From a checkpoint of a small contrastive image-text model: 48-pixel images, text encoder layers 12.
Rows from block 8 of the image encoder of a small contrastive image-text model, named by matrix and row number. Rows with one number belong to one channel. Each number is 128 + 32 x the weight over its row's rms, rounded and kept within 0 to 255. All counts start at 0.
After each channel's rows are labels from the 100 images, of 14848, where the channel reaches its highest value: "place" is the part of the image that holds the peak; "top examples" is what is common among them. Only what is clearly more common there than usual is listed. The data: regions of photos with short descriptions (Visual Genome). In brackets: how many of the 100.
# convs0: first 3x3 conv (encoder.blocks.8.convs.0.weight, 80x80x3x3, each kernel summed), inputs 0-79
# convs1: second 3x3 conv (encoder.blocks.8.convs.1.weight, 80x80x3x3, transposed, each kernel summed), outputs 0-79

convs0.70 [162 178 125  96 133 129 155  60 127 149 111 124 117 158 113 132 136 125 102 179 205 136  91 109 131 177 123 136 121 154 122 158 115 151 161  81  89  77 143 127 138 102  94 176 106 138 143 139 134 154 109  67  61 131 139 104 153  89 116  93  89 101 122 139  81 123 188 141 106 167 158 151 135  79 175  97 115  97 221 147]
convs1.70 [ 73 122 120 115  98 171 134  70  86  96 121 140 126 118 117 119 148 167 137  53  77 151 158 124 116  49 159  79 116 119 140 100 190  89 193 144 155  82 111 107 104 161 114 145  83 184 182 170 157 129 124 163 112 138 162 119 111  78  89 136 147 102 129 144 137 126 115 181 110 100  88 140 114  97  86 132 117 122  85 162]
place: middle left (27)
top examples: text has "man" (30)

convs0.42 [ 92  90 168 169 153 142  68 149 162 122 144  93 147 102 116  95 201 138 160 140 152  99 164 165 122 166 118 112 177 153  75 102 114 133 126 186  93 118 139  89 123 164 152 137 134  70 104  94 101 126 105 160 155 128 167  95  85 122 128 121 102 139 133 110 104 103  78 126 232 112  68 140 180  95 164 100 132 117 133 145]
convs1.42 [ 75 114  65  93 136 128  99  75 106 149 119 103 100 126 105 127 149 119  98 129  91 139 107 143 134 120 202 109  91  68  92 114 114 126 182 141 131  79  99 180 171 117  93  69 157 130 119 127 159  81  96 146  74 159 158 142 139 113 160 152 171 103 121 157 205  96  82 135  96 107 150 123 162 105  67 101 159 106 104 135]
place: top centre (49)
top examples: text has "man" (36)

convs0.17 [123 147 102 111 179 184 110  99 155 134 138 211 139  85 113 180 103 153  99  74  84 140 154 106 160 163 118  76 145 215  79 135 133 121 110 143 119 110 109 138 138 132  95  98 184 173 157 129 129 155 111 188 119 124 148  98  89  61 149  78 141 131 154 167  92 111 113 162 140 126 136  94 166  89 112 125 113 107  79 129]
convs1.17 [142 102 122 109 161  76 123  83 120 122 135 146 111 186 104  66 161 110 106 135 103 181 144 108 106 109 104 130  41  93 152  64 166 158 121 118 174 170  88 135 155 160 162 135 129 155 139 205 102  34  88 148 132 129 116  86 149 178 137 110 122 140  81 134 141 167 153 141 151 129 149 122 134  80  98 107 132 117 157 123]
place: bottom right (28)
top examples: text has "man" (32)

convs0.23 [115 144  94 126 142 127 121 143 164  82 165  58 125 155 130 159 152 168  96  71 213 105 144 144 139 123 123 110 155 124 111 151 112 119 131  72 160 115 187 179 146  85 149 167 158 103 157 103 110 136  76  84 156 117  91  40 156 148 107 100 126 103 126 178 101 107 185 134 117  84 148 115 109 148 168  97  97 157 163 135]
convs1.23 [ 89 143 133 119 114 171  85 153 108 110 144 190 109 155  79 127  95 153 132  84  60 169 111 105 132  96 168 107 124 126 128 136 187 124 113 151 159  87 101 102 150 123 135  15  85 103 162 183 150 154 101 155 112 145 137 151 159 140 137 128 117 104 147 171 141 186  75  60 139 156 146 137 100 120 142 157 142 102 103 165]
place: top centre (52)
top examples: text has "man" (48)

convs0.26 [105 197 128 153 130 152 146 137 156  45 117  87 133 144 140 103 129 114  94  90 147 146  72 145 132 144 111 207 123 151 115 112 110 176 109  84 141 101 117 170 135  98 100 129 162 123 119 158 153  97 172  78  88 190 155  80 132 175  78  79 125 123 102 153 184 107 104 125 145 140  87 176 111  78 131 152 133 133 186 129]
convs1.26 [113 110  82 131 159  87 138 119  51 202 117 155 133 152  90 141 107  89 137 100 109 121 102  80 185 121 115 140 121 118 151 117 146 114 140 109 129 131 125 159 154  93  62 157 103 120  88 165 122 150 124 153 116 121  44 193 135 138 107 150  89 121 166  93 118  92 107 143  74 134 138 127 196 115 222 100 134 108 105 110]
place: top centre (49)
top examples: text has "man" (34)

convs0.59 [186  45 141 196 139  84  38 123 156  94 142  96 122 132 129  83 158 179 120 200 155 127 118 186 146 120 154 104 185 140  77 144 133 142 128 122  74 109 130  79 114 106 102 133 126 104 164 146 137 183 116 106 118 145 109 100 191 130 123 137 128 110 137 108 123 136 177 120 157 141 103 131 123 101 136  85  80 148 112 162]
convs1.59 [ 91 124 164 120  83 151 141 148 160  49 154  32 124  80 136 145 123  98 108 173 115 111 122 128 117 158 109  83  91 104 112  58 113 148  73 141 142 140 115 159 137 146 175 110 182 116 134 130 157  83 148 174 124  99 126 158 149 151 177 103 102 132 179 145 129 146 104 179 132 117 189 136 132 102  81 135 180 102 131  82]
place: top centre (43)
top examples: text has "man" (47)

convs0.24 [ 83 121 105 141 110 121 163  98  49 113 144 157 149 181 149 129  68  91 106 128 196 103 115 126 124 134 154  97 146 102 143 162 113 140  94 178 112  72 143 178  92 135 150 167  91 143 164 163 113  77 137 142 132 118  92 180 119 125 132 113 152 146 159 107 113  47  99 129 148 122 150 124  60 124 201 140 134 120 153 188]
convs1.24 [123 169  96 119 152 110 174 131 119  96  93 163 135  87 124 120  64 106  92 121  79 142  89 126 137  94 141  97 117  77 100 110 159 138 155  75 134 133 134 133 129 190 125  97 150 102 177  82 134  77 126 113 133 204 189 122 134 108 137 108 143  65 170 125 158 182 171  96 129 126 130 134 207 167 115 182 150 142 142  88]
place: top centre (39)
top examples: text has "man" (32)

convs0.3 [135 140 119 186 103 119 165 114  86 170  98 112 198 137 137  90  97 124 119  64 140 145  61 147 112 167 122 117 118 186  84  97 125 133 173 130 169 129 143  98 146 129 144 171 120 103 137 117 118 116 144 116  99 115  66 163  66 132 128 149 105 177  89  91  99 121  78 172 116 137 132 219 166 176 117 104 136 166 148 102]
convs1.3 [ 84 135 174 142 158 125  64 119 108 143 125  77 150 131 155  42 135 207 121 150  68 154 100 115 160  93 134  90 137  90 148 168 159 136 134 107  85 132 101 119 168 127 111 165  69  97 153 136 132  86 126 113 140 161 149  84 175 135 159 155  93 165 103 155 121 100 166 145 128 151  81 148 179 126  86  88 116 116  90 169]
place: centre (34)
top examples: text has "zebra" (40)

convs0.8 [132 152 139 135 153 149 137 106 113 126 137 113 123 144 125 145 128 133 165 151 162  83 174 165  61 141  89 106 118 101 110 172 175 121  97 105 179 100 180 155  51 111 205 142 133 171 116 104 123 140 113 153  95  91  71 103 171  97 131 106 134  74 142 111 130 124  96 125 198  96  82 152 150 172 137 124  65  80 157 164]
convs1.8 [143 144  99 140 145  76 157  82 141 114 120 127 152  81 150 187 100 100 175 131 148 156 104  66 160 125 101  81 145 125  63 115 173  90 117 177 129 160  84 143 139 134  77 139 158 151 115 156  51 122 118 169 137  80 163 155 103 159 138  98 147 124 194 118  79 141 141 121 122 143 180 182 190 130 164 100 157 137 125 127]
place: top centre (46)
top examples: text has "man" (37)

convs0.72 [155 130 187 124 163 119 153  86 137 114 149 126 144  76 108 141  78 146 131 179  99 111 147 160 131 105 108 135 130 171 182  83 162 127  83 121 105 188 164 119 113 148 185  73 137 150 154 136 137  83 140 106 133  49 124 116 147  90 103 110 107 195 183 157 107 145 126 111 130 186 116  64 125  75  92  79 111 139 156 121]
convs1.72 [ 81 149 231 115 116  99 162 123 139  75 127  87 173 131 137 110 151 149 162  98 159 111 150 155 124 118 118  95 122 167 113  70  63 166 125 152  93 105 156 126  96 110 135 143 168 111 118 142 167 130 169 146 127 131  89  66 157 169 125 119  88 143  97  85 155 105 130 141  63 183  88 110 118 185 170  93 109  97 141 119]
place: top centre (37)
top examples: text has "man" (25)