Rows from block 2 of the text encoder, named by matrix and row number. Rows with one number belong to one attention dimension. Each number is 500 + 40 x the weight over its row's rms, rounded and kept within 0 to 999. All counts start at 0. Numbers have three digits each.
# v: attention value (text_encoder.blocks.2.attn.v.weight, 128x128), inputs 64-95
# proj: attention output (text_encoder.blocks.2.attn.proj.weight, 128x128, transposed), outputs 64-95
v.0:511552504492542504579488433529432568524533484501456467537461520564499533493510500481511504493530
v.1:503508463504452546487560502483550460558459494520446502513527585463526430487505478507584525442504
v.2:516479545498485504408446509500534508550582500439520500539558491472470516481543421481516526499506
v.3:527484437460478544521524476440595501557533504513514464486427531491517440506452507478495488508493
v.4:514482474504526501431452523478601477474474487533551516435491502461531465568515421481532444527566
v.5:523499484511431463505420528511532585473424518581536416497460448525557442488531519555537482491570
v.6:569435484432482592441534529453503494549574464536536500457540511551531505522562495441508516488440
v.7:561556492582455441485469489522456510564450525516444506479426546622496487519507484564453503499472
v.8:523456515511522507478494468494476432531579533532514485529471449535550537493447514540464467521465
v.9:479487491443545430458460501552495458582484563523544500508488617519510485508483568472493532477523
v.10:514533502533498435469540470448618593526519479547439502539419450506458525550524478400525503495457
v.11:488496517520524481528522492517531479519435504564448425540531501442522476498539532446491524470521
v.12:522535580508421480509499494462417473490538476444531606522532584546511492481464479549471466487498
v.13:446437468528504476576503503484506545443502492465435480534455520548521511445505515569486463540505
v.14:499484510459549518524486483470437495537463561526456458465562525422463536448520456477597454440564
v.15:462523485505519454518537530437466567509450460461461518548502479507463576559606377512530472458578
v.16:516478531500515427497511518583497472531486506523429429542514476479537475528470504491444502529453
v.17:540535528467562518503559490492465492471492520522526509442451437604540489434529503471522470458457
v.18:504502532493593518512475471507456486428481538483449451456514532465500550486507544431455543541515
v.19:487472479534452566483563466473488540505431494513479561443506541590493501547480391500497440517504
v.20:534417537463515478516490480546545445461474552479543460452552508488523515466509471526509555451483
v.21:490501505494524514461535428500526497511549485532417536532479473484565459554523507444422508458551
v.22:484507541530504509511462500556525443527506503459598426491501447504496486400477493474464522571531
v.23:497572524457491540509482499434522564436513571504489506511528543476526505456418541537516468513501
v.24:411515513487481518533525518531486518563440524496535523532477499558467457495526436464489590547469
v.25:555504605542547500498497499514531427576478539513477531517512453455416541500538526416490520533431
v.26:460528434448494454508499502496454514559496571425525530405533511542522525518385475577552534493531
v.27:555522541528501529530490588538483462564494459535456523553432483576519509500537457456494535566400
v.28:444502438478457471478504522500538509456503566483504419403503451530499510532468561526473560507543
v.29:495467460478551518546549496466552551452432500448536551498511561535500538556504525414447471534531
v.30:491470545458477441466541484487471504582422472545486448486478589510501539474467510465490461485543
v.31:546458435537597495580508539556540509499386523518528498476513466471517438510488532510419494483462
v.32:445509505510505523499580443524534424561504531502474517452506476503539496539536508530574401564469
v.33:422479528476526552512533532454509475594533479493502522464365492512471492542563500526444512525491
v.34:482570456555466505553560469508521467459508520440499414506476537548510464546489505536554520483463
v.35:495461482549523498539430491490482511539517557535460487463535478497498522462427526423517461453480
v.36:392433555512445502568521472494475472502479449507555541504533454530510485574484454491498537618510
v.37:540478506452493500499486532522530469548461527487450492523598489483496540498519572512551420435462
v.38:518547486544498514492564481471514531496471468452458501572412499481503500482531560500507555496462
v.39:554477552456544507541540497491460466582498471494472543507434505477443508530516493491505473527440
v.40:478520415460450470518514464530515501505469454453489445529576417517431485519479501545455497512473
v.41:576522503537569568482466480479469480541501540454432580493527528480513516467442503482537513519481
v.42:540532506514528505483532499544512522472491488444492430504464533497479516511522478546465545496494
v.43:461473510517532481569476466490517557494481493471575513453620497401529537499469556498544552517572
v.44:557482471562547447552522491510538531518516491468498497512466526478509498544490507552517460584473
v.45:473452472486518528491518464494474476538536512511464577555484522519511530447494534446508503458513
v.46:545497558494527470448528487525516487531506538527559463495494447519516527515464557368517513456468
v.47:472477453508552443549550485465492473475475456494495453543447476519545478533469469449455531427434
v.48:509442516508580516512544479487463515478569524469424459472580489509572515544497528483560469483455
v.49:484474488539489507479409444423480507504496460538553500563509573484506603450464506556541498495553
v.50:498503495540493534541554505513527468501518534422478520482509432403510566499452533520529556444469
v.51:474522479550490412567597479473533563507493535421480534488535494521502518432456498491422504542512
v.52:490504515529489587542585512472534458500495578502449524529500564527558564416579567504501485513510
v.53:542529568568472519514556518427526445485503464477515440560412469574511512546508505468474510521455
v.54:570490431528487569479481500439448527490527573414442445486462538557512531461495477596522476560473
v.55:460481511479517449485462518490509493516454527554479430411460390565487547530526467441542463496501
v.56:508508545393602483467549479557432528500536541485471449573517479519519481481563489529526462500466
v.57:502494578488481513501499381555594524440557520532508494536552440462501478524554566541500448450480
v.58:459489445512467503536424527498468491530510491530481434557529573526558536521488419513486507459499
v.59:539466477551480472502504479490455464489475499442432510542501520526533511527471537535539460546480
v.60:514485492589463538441411484460582477498485413512576516532530437500546510527495524534573543494592
v.61:533544493514516513557510485486554480555456546506484497388498494475516490479492481473491553507527
v.62:451508491489429536521506555524506525516481514495436515530476490443494544447461503522576468540490
v.63:536561530575406545477491536467443539496522472373487574507494443475490501493534500530506490477500
v.64:449450503508471416464496589523538476404479498486493543520491524517449468478532545497459534564489
v.65:558521482513538519530503532510532504496571457499490492541450590444519488495476487489534445490506
v.66:457482532498525466534523453501474513449485555534532537550446443577535414521517475456534530481483
v.67:453497421535482505500479446548522517407552541549519521502550498526469556470529528507499550518485
v.68:544487499552410486467478541548490526507478501506503547489530454529524515490612441460443451429505
v.69:519512547574476515472466509481521469451489565564511507529554595532514414556421481495454523461459
v.70:458534461432450503532531559493549520477473574454437562602522457419485477504480478446478427531544
v.71:492522490477508498539548533530523554527529462480534515509560480555478514486459487513484537445488
v.72:474444469411497524496518509484457488623460497535526520477511473515568534458478566546497521438475
v.73:517527511486549418512528579462486467450451415508486470513540558479519444566445567478483507507520
v.74:518445497489524492488509565413533521487523420470543475496535546446551437461497498521489553441543
v.75:429484472539457447553460550456562473564564506499457542555449445465472487513475419455493503487528
v.76:432496534501512501431443513508486439545511477543507509444462470498525504513469469488554572520485
v.77:496515458541457480443489467554528605593530477498519449494489476542509541560517450468486456477498
v.78:563567483460493509546504458513520526498544559434519491541573516479482464463525560419500508479524
v.79:490459505503516508466412495497533495582556502537514551529567519468457597481535476487517455489554
v.80:501555545427499552480408423462524520516501524498519539521512517444518524481514518460505517529526
v.81:449440568487546515526463561542549518552552488503506492540503456422516542477510499493493505521503
v.82:542501525511525560460524521493456503527474517505451598554537565494485384523544511456524466478467
v.83:491514544527519446495478504532614459514515433500451462495534482509442560532495544490505476490482
v.84:543487491468506465443506463525467522487513539557478490525478482498505457477489491486608460529514
v.85:478578510554539557458514547542464514455525505491464553544485511455453491522529528548527439548493
v.86:449595439563496487520484530543422431578521567509427513492561504472447532461558478485437470501490
v.87:535519481541571469506476406527508494488542539507515474497527546521482581536513530479521440522457
v.88:487464493542513382533459458526523438476498554503477455492556498481512505501452531491426549489471
v.89:527470532490456492462491499443553555481528549500492494491501525510552483504482522485476524478550
v.90:482486501477508505499491534561487474503472511455537517506540451479473516465536463539507551501453
v.91:503517513457469496549494461515475478496454553539512529508550465513541477495508527503546435452454
v.92:501507480464508444521549526504486462439506545512453452544588558462490540526522520545516562480476
v.93:559484544460525542459569573463518541566562448539518562499603511481439550489447504530522457489523
v.94:526504467489494430524509482556516462448578505456510532538469537508504507573485537444428498433536
v.95:466509497501452569437474456391481483520541494513503566524511401533538505499479532562511490434544
v.96:595503558454418518500464515515545482534504469482502512504476461534504462448514441456484476480470
v.97:490517522456421543487506530521541542518467510479490480568523509515560501510473448369509482505538
v.98:426521456527502537540511465448523483556518532494523499549542489434516531551502470471601479472525
v.99:555563429568510536549475522470403395543542540567437482529511518535496518533446476518556534490439
v.100:413451468507495467474487464437578488479524486510504446508547456570583491580519550503470431423502
v.101:574519528481438536531465432534488588543439486478509493475560497443556530473540479498481438513521
v.102:532519498515526498522489508536476478484491483505482508483526558447534497502455580451475540505538
v.103:556501448489432492495413467512567459462504496515506506579487554460469579499548547429545429512532
v.104:499542477545452536514459417400478442504511465447435465522473507458568509498466558528452598495435
v.105:452543525527493489493510527508551472510562404493466541544515524503508463483560520505520483461466
v.106:537472498468556483538458528519565572451503516488543477497585496474454458477463455456553553558529
v.107:432539509460466436431434481526520482423505555515588457488560422472474466543547568545515479474532
v.108:469476558543560500563543573482496449481523494503508432514565489543459436540471502502460448476521
v.109:495469490483539503477563526465520493511491558560554518559466468497524555519566479515491476472497
v.110:529442498503623496461466559513534508531469494504459534531502511512558505471485520535457458544488
v.111:527507478530499478499476472496520494547572522446476472492494468551508449524501494550443456422460
v.112:512463482513585522499538450471475502533486481448530446494460590489549527431509460498509441492606
v.113:481495482455552465427568567489540537565507544547436483517530500475424549480504499393498533567549
v.114:455443479566520535506500501545466525444568531519540427526568501452501435468493532419483447488426
v.115:461496486567500516504503516492522506483490498538554547462526570540432505473530495504500549495473
v.116:534479462520539529494557476445435493538492497518466461467511518528492376525461536497483442568511
v.117:484500537575464484527502518471467489461469446470429443493494470411489464533479408423535572543581
v.118:531467531475444507539509564496434459503536481457473442507449508504485542547476469503439524563528
v.119:463494395506513491447460431516526541427534490562461513523442539446553523421462505517517500533592
v.120:490463478484487462469489506445558549446521524521461563559519519433520465476482595526479594560478
v.121:499581513530594477522451548482546524514456452504456504514481548542509484545472541566541495556514
v.122:512530497450519422520505561437494448552505524536555479487434454550570418591576442507507488478467
v.123:538491498449464434485498550502453475449596516514498500513455491574546418557529546437527477462512
v.124:514525515489452576517476538489584421489493456468512523488547497523513550577465480562551510558514
v.125:505502467494465498510455497481512519475494547493542534515488554509459489551494507598474426486514
v.126:535457583535485508496490528448552466478480519545582583529448486495412479506500491516384483480582
v.127:448436508460469491479546475499591475465491461479531558503494475474473518576516488514473465484473
proj.0:562495508552449447503503533470420492475486518476512517465477525502530483503482486450518490474456
proj.1:430463531520501440492556512574484486484510428510496566493476507533572473566504501481471520464440
proj.2:444421505524517514526548437544508469503539491521502458520510469405560525493498518490486514491417
proj.3:408471610474502409531465572531488451496522532520516586484533505491515493542564486440541537475471
proj.4:436469545441500615511488454521482445535452506451493499527535437473521498578501571537513437478477
proj.5:432484527482473550498537454513552475473486504504549514469513519525512563458532549476523550473483
proj.6:463520561588476472483421483489538459486504518508502456506528533475395536520512552499456531497483
proj.7:475448503532414430516494462521442538389485478516493537486495488546541501548466510504538507430531
proj.8:508508548507470452439528450496471538445480625518516504470534547487526503521511515471614497475498
proj.9:431592544505557493415538540528528550459524478459394552521503451531496449422515497502485518451508
proj.10:526481532515516514512513496476502548527465540497574497497497444480547516533551455496600524508491
proj.11:556554460518481467473535502506573474512520433482536504512454575521504529416487460516508473498499
proj.12:487442495506515429512526599489459485470483462499457491397480484499470466489444540572539433524487
proj.13:482521503475503514503478470489515547504456552511473510448487481547418499448446472488542587519516
proj.14:437527472510478466475563513439459558507512575480472528482526515531508531578537439516437482442396
proj.15:521492517535444488526495547492467515517491440524527498422479538518501465460483471433507489541447
proj.16:501443446543442530434455484438435565477541418419494504522515517378551518475437478475494488551493
proj.17:503474499527571510480452498448497536435526482489517485522566487463445499499526521500416515446566
proj.18:582461423527408461574480458530507495538485480461450554466471520425548464485498516523520486528501
proj.19:498515470510469507536509502456513539482395451552473489523522420587459600509483461540497496479528
proj.20:520425379562528525453501495474469470581445528472503526581507515414474575486483553493490504490511
proj.21:575443524510536464516506487441505540530508485520506406510485538475533578527460524492555516485535
proj.22:448456475456455539500486476537529481496566550528525501486495486498578514457578481440512528524535
proj.23:550468497495591492543547474461529537419477546496468502460483566520465499436542521557482497488500
proj.24:548535530448435478553491528507507466587548490474461544536582460512506520590441521462446543498552
proj.25:524518457502457512464486480543460492426518458498435450480447485540500493491504448456493539503565
proj.26:481573534534554492444523508520537463469431453529511586500534519525422446490494438487398490517528
proj.27:489508519536508464508505481497523482429513458438474452544537400458489559579441494554478476543591
proj.28:489479518494476496542482546612547486534507522494518600465558464473497478465448540448525539575519
proj.29:502519470495455514490516554524502579579475544479524562519437529519504469460464524527475466500427
proj.30:494492434546452451517445535470516489436495494482456504536507483505549452480541424523446433519466
proj.31:528488410493549521391429500504463474497541443468523495580511505523538484492506489470421517544593
proj.32:581480502440510473403544503546489552467463490557571489442539465429507494442504513512491487515530
proj.33:465531482591501585456503467518502488410483509541520482494562509520542569523531544495589460533477
proj.34:569461476502458508487494479514508483539550570500462443525504470411517470392426514515471532539537
proj.35:546495524442445486512529447511570520545518496464517457499549503437484459475470455560502460525478
proj.36:502496401442456571505490500473442507463492597532461513474469453484502577457512549474499420523613
proj.37:517500552502470493512513506521500449579485452494439474465486579506484435455532426474516638495516
proj.38:463551508519514523520496518474505499501545492504434468513507487528465483554529546467497403567452
proj.39:432532523544477492527562486465521509459477514472564477466483564573605508500470424522553473543387
proj.40:538561479512430494488479595523503535490494544514435453454502519510513524451464508488448379554556
proj.41:447464486464508548463511491471555509548478411535493550494523480547479420525503446545505487476548
proj.42:450465469553482478438481496463524525488550510503501479567485496503445488468443548512456540497473
proj.43:561514540484449513529482451515432499577468509496446582549543483562458543486544496401534491493505
proj.44:487463536512435504478569475433495477489470536482512490574498476594493516517542482488443521494450
proj.45:508518443462578429503507588499486506536512457495486544451550464519481481510518511566493471452491
proj.46:423496477509598543523493523541563514510538517466483475571514481501591579536516465618451454509455
proj.47:469513547526533519527500453445498473533491506462463485493496565508560479456490476560584515567498
proj.48:474497511465517482482542460517528448597450499503563479503513505393508429538567511556520549563461
proj.49:504570508490504475625503582467490492503504538477539529574523499498504490554477536450549557509450
proj.50:613468530488563498508450482526496543519561518483464424449502484533483455457557434559447508513506
proj.51:526538510480445490518513512543497466502536553535534421530449534489452477424479530484501522466556
proj.52:496457481551492518499533513460485496549460520570504442500511489465440504594512533501559442557519
proj.53:453498465430514577521489463474481476494557515477532504512512496461505506529432478475591551540528
proj.54:527479501541528495420502554483528475512482436511488490563437523526508435576449521483572577414489
proj.55:492481524531522601470503503518464572495483479390508500509492559475520553454471537543441509521515
proj.56:487562500478456530453465562527513373509402386545511507501516583482467464495444579494486522590486
proj.57:506495469464525477454493525503514392527542469447519478454511451448519505530448477579534480551495
proj.58:480476498505497537488464422442476515483525559488545483486476481517450517448496534436496498549535
proj.59:454512493466509553578505507469521543625546541524498436578468419470522445460514515522488532491495
proj.60:507521546513525454549487400517445503444497480541486543469536513491515566579476451503563534556458
proj.61:527529534556514531456515524499520537415514534495469506492454552543556515531542522520516468477464
proj.62:494491546493513488508519501465474540594509528444529451532444484519451440562501473472470407459504
proj.63:491537480557522482552529480560503558532498482418503504465500524542482479600512453478537502446515
proj.64:522447543528495552529461516458447468503449497485498493415481459489450435465529492444461618450532
proj.65:463494562458528490579574453430595428531477483515480541566520555492472530462491468542526503493456
proj.66:504514479539554485526526533439499519478603574560481506459443492497531560493488507543415471570439
proj.67:517541491514547509446494486464449494499518444402534444512533492477447504559533584506524540530461
proj.68:472521403477486477460473510509513435518505547547559504454444428477497575503441513521547543415464
proj.69:434498461510489476499531449453485447526530547568504469491534610533482530551440477461473497532512
proj.70:451546491502465501583465541475452493523497473539519517483452476587537430526513489494530466450499
proj.71:507452493549488510487434473534453537517515442505429545486497544455503484531471516506506466462557
proj.72:497515486434532536478509471526544541461526474540565522519480487520492475448555477454496458427513
proj.73:511491453449533558493499473511529509518457473505552549542438501487461492473578474439467602492474
proj.74:525515461531494533514457489402503449556490483502519539509479482447433516488492481486467533480534
proj.75:509499573500445459532478502566535573488484555565585477475510484467529415493498436469563500445473
proj.76:575512467489527519493547416554452530429500508526586445509584484462514460491503478528530506536560
proj.77:440428477505550452463478490495538563476548540482490460414539480501490485526423571502513471475508
proj.78:513545477539464500517429547561439476496434458449448502472463519543502535535539568481506448495500
proj.79:547524595524507540481452467501513525474512511543479510461500478551445416486479566502542463489478
proj.80:525552500531494463540571503471497489493512510497522457576532518563520561408536538496527424546491
proj.81:486516540549467522570491527413510540456454484521554503506538529445482478486431441526497410497478
proj.82:448493508493475521511492479498497524524430472520492567517459454488534567472465506421418517420525
proj.83:496455431488577415466465502514581516516551511523551486513519487510559500535509450475510511445484
proj.84:494554563494531597410471523518544528536435479477455526516507475528472518455512551462458464507422
proj.85:486456494494577464489467486572547507535499496522500416449440442564503525541393449373454542521442
proj.86:499517558502500504451498511566573498540465463513536464475443493542543510501520479539502506534467
proj.87:512494559499481429517501549519495495469503494506482490464412521547435519495517542485454506501508
proj.88:455472454527440543475493491534555498535477475519547474524497547529531524491579506553458494534492
proj.89:504490492456423436560512389385412436484467474551587527588529466539498532553485496484496523475492
proj.90:577489524523442480515439493554432486508528507474521469473497541566461452563472499495465495510528
proj.91:463601508489520528491479525519483495518543497571509535519487390487483528526562498473511460430512
proj.92:499544464481455535500558438403453485560487399512541556448571475551481446569556499502532495476484
proj.93:526453432490581475506467432460561409472520508475502442546481510509520529525502484485515446451467
proj.94:452474579572531473507481513524453472469408539522449498407476486540425496442573500493520505437546
proj.95:508505467500581478530569557581469512456527540516495485500474481407462540461431514490518468466534
proj.96:487539430469541451470519465531514536477528471428484491494526442487546552486496555518461523434523
proj.97:461542472480509488536514546542445510453561486457528498523489568481519487454515487507505540515469
proj.98:527552443485502475469502504507445472515530494512547484520581533464416471474484462595505550513466
proj.99:607403557490463470528502524469516529556461519428545475513539545521423490587486491574482545511535
proj.100:487544479539486518526524619540512530484486462492476523499425513551500579506553424479445503525567
proj.101:540561499485503458562530521471554485530473528516519547445527412556526511493478560522467500449513
proj.102:518447459441523478522481542508543563532479524484555526550525451523435539507551522468476541520445
proj.103:477495468470508502523514501488425575531471468443500561481544572447442510571532506470513528528545
proj.104:487562450440509532450568501583470531489522499520532560541536484535519434483510445514477497436550
proj.105:563498472457503528474484458486458467498539560523499530497559563484511522502404479557525502613542
proj.106:441532548500497519557479483472567474611530598424441565455499543499518446448561562510462535473470
proj.107:553545517467480462458518508485544451482451473552420481462491477481537471517491516510453545513529
proj.108:545508555488549507538481514528573505485512578472519440527471524486567544484470491472433435475498
proj.109:480494499487523506537457528511439500384539439473566457532497551455522483477553483498496507530494
proj.110:550450511502513595514582480505534460539501434490518481554439462487475524487554412508492459570564
proj.111:499498495532465472473460536508467509439453475451451499559480505494466468492451404490531591483542
proj.112:483507550536523531507544472522464414547483480478433525528490450426517519519543529455587484523512
proj.113:553549540531529534535514435501510500489535541470559501456524525525551466436492568547615483452453
proj.114:487521477443488537469488462516482486567469533515449415504524481496551497469511514533406560565487
proj.115:471467550503523529511481510483516521514469531539437510476543530432619444544464531527519477502518
proj.116:450526597522478486522419486502488497465431530466529514504521521570543477473477497501473438476428
proj.117:469498460446496533531504529579557485460560454516448427539473574405490501468547608504571500533483
proj.118:516493476474490518505506560501574514447525534528445464494471449459470551503461560548478502528500
proj.119:483507549513471480485508463435490501462528526515479514520462584519468478554589473476505483494519
proj.120:519445514471559507462538503420518519543479454576477611510453466590493433517484463481511498494545
proj.121:517466537524464465569541536458539508508572553437501582476555519580484504500488440547489507497554
proj.122:528480511455540477445443513507472488452559484533467484504493472429513498450527423484544532477511
proj.123:500498439485550507459442460501511522481498468561481534506485499469480495487435502497490506544431
proj.124:527497506409541497498542457498532542451519487550470566463442509438439462508537522498480504480583
proj.125:491467523463484424494485522586443519468474468518502537479501544522507551523573452504507438443476
proj.126:526440497487515532507511625528485445452507510466512435534434482524552548504544525485491460513479
proj.127:504460457528422500489496506490467517425520490549464455499476494526554474464542550520473454454519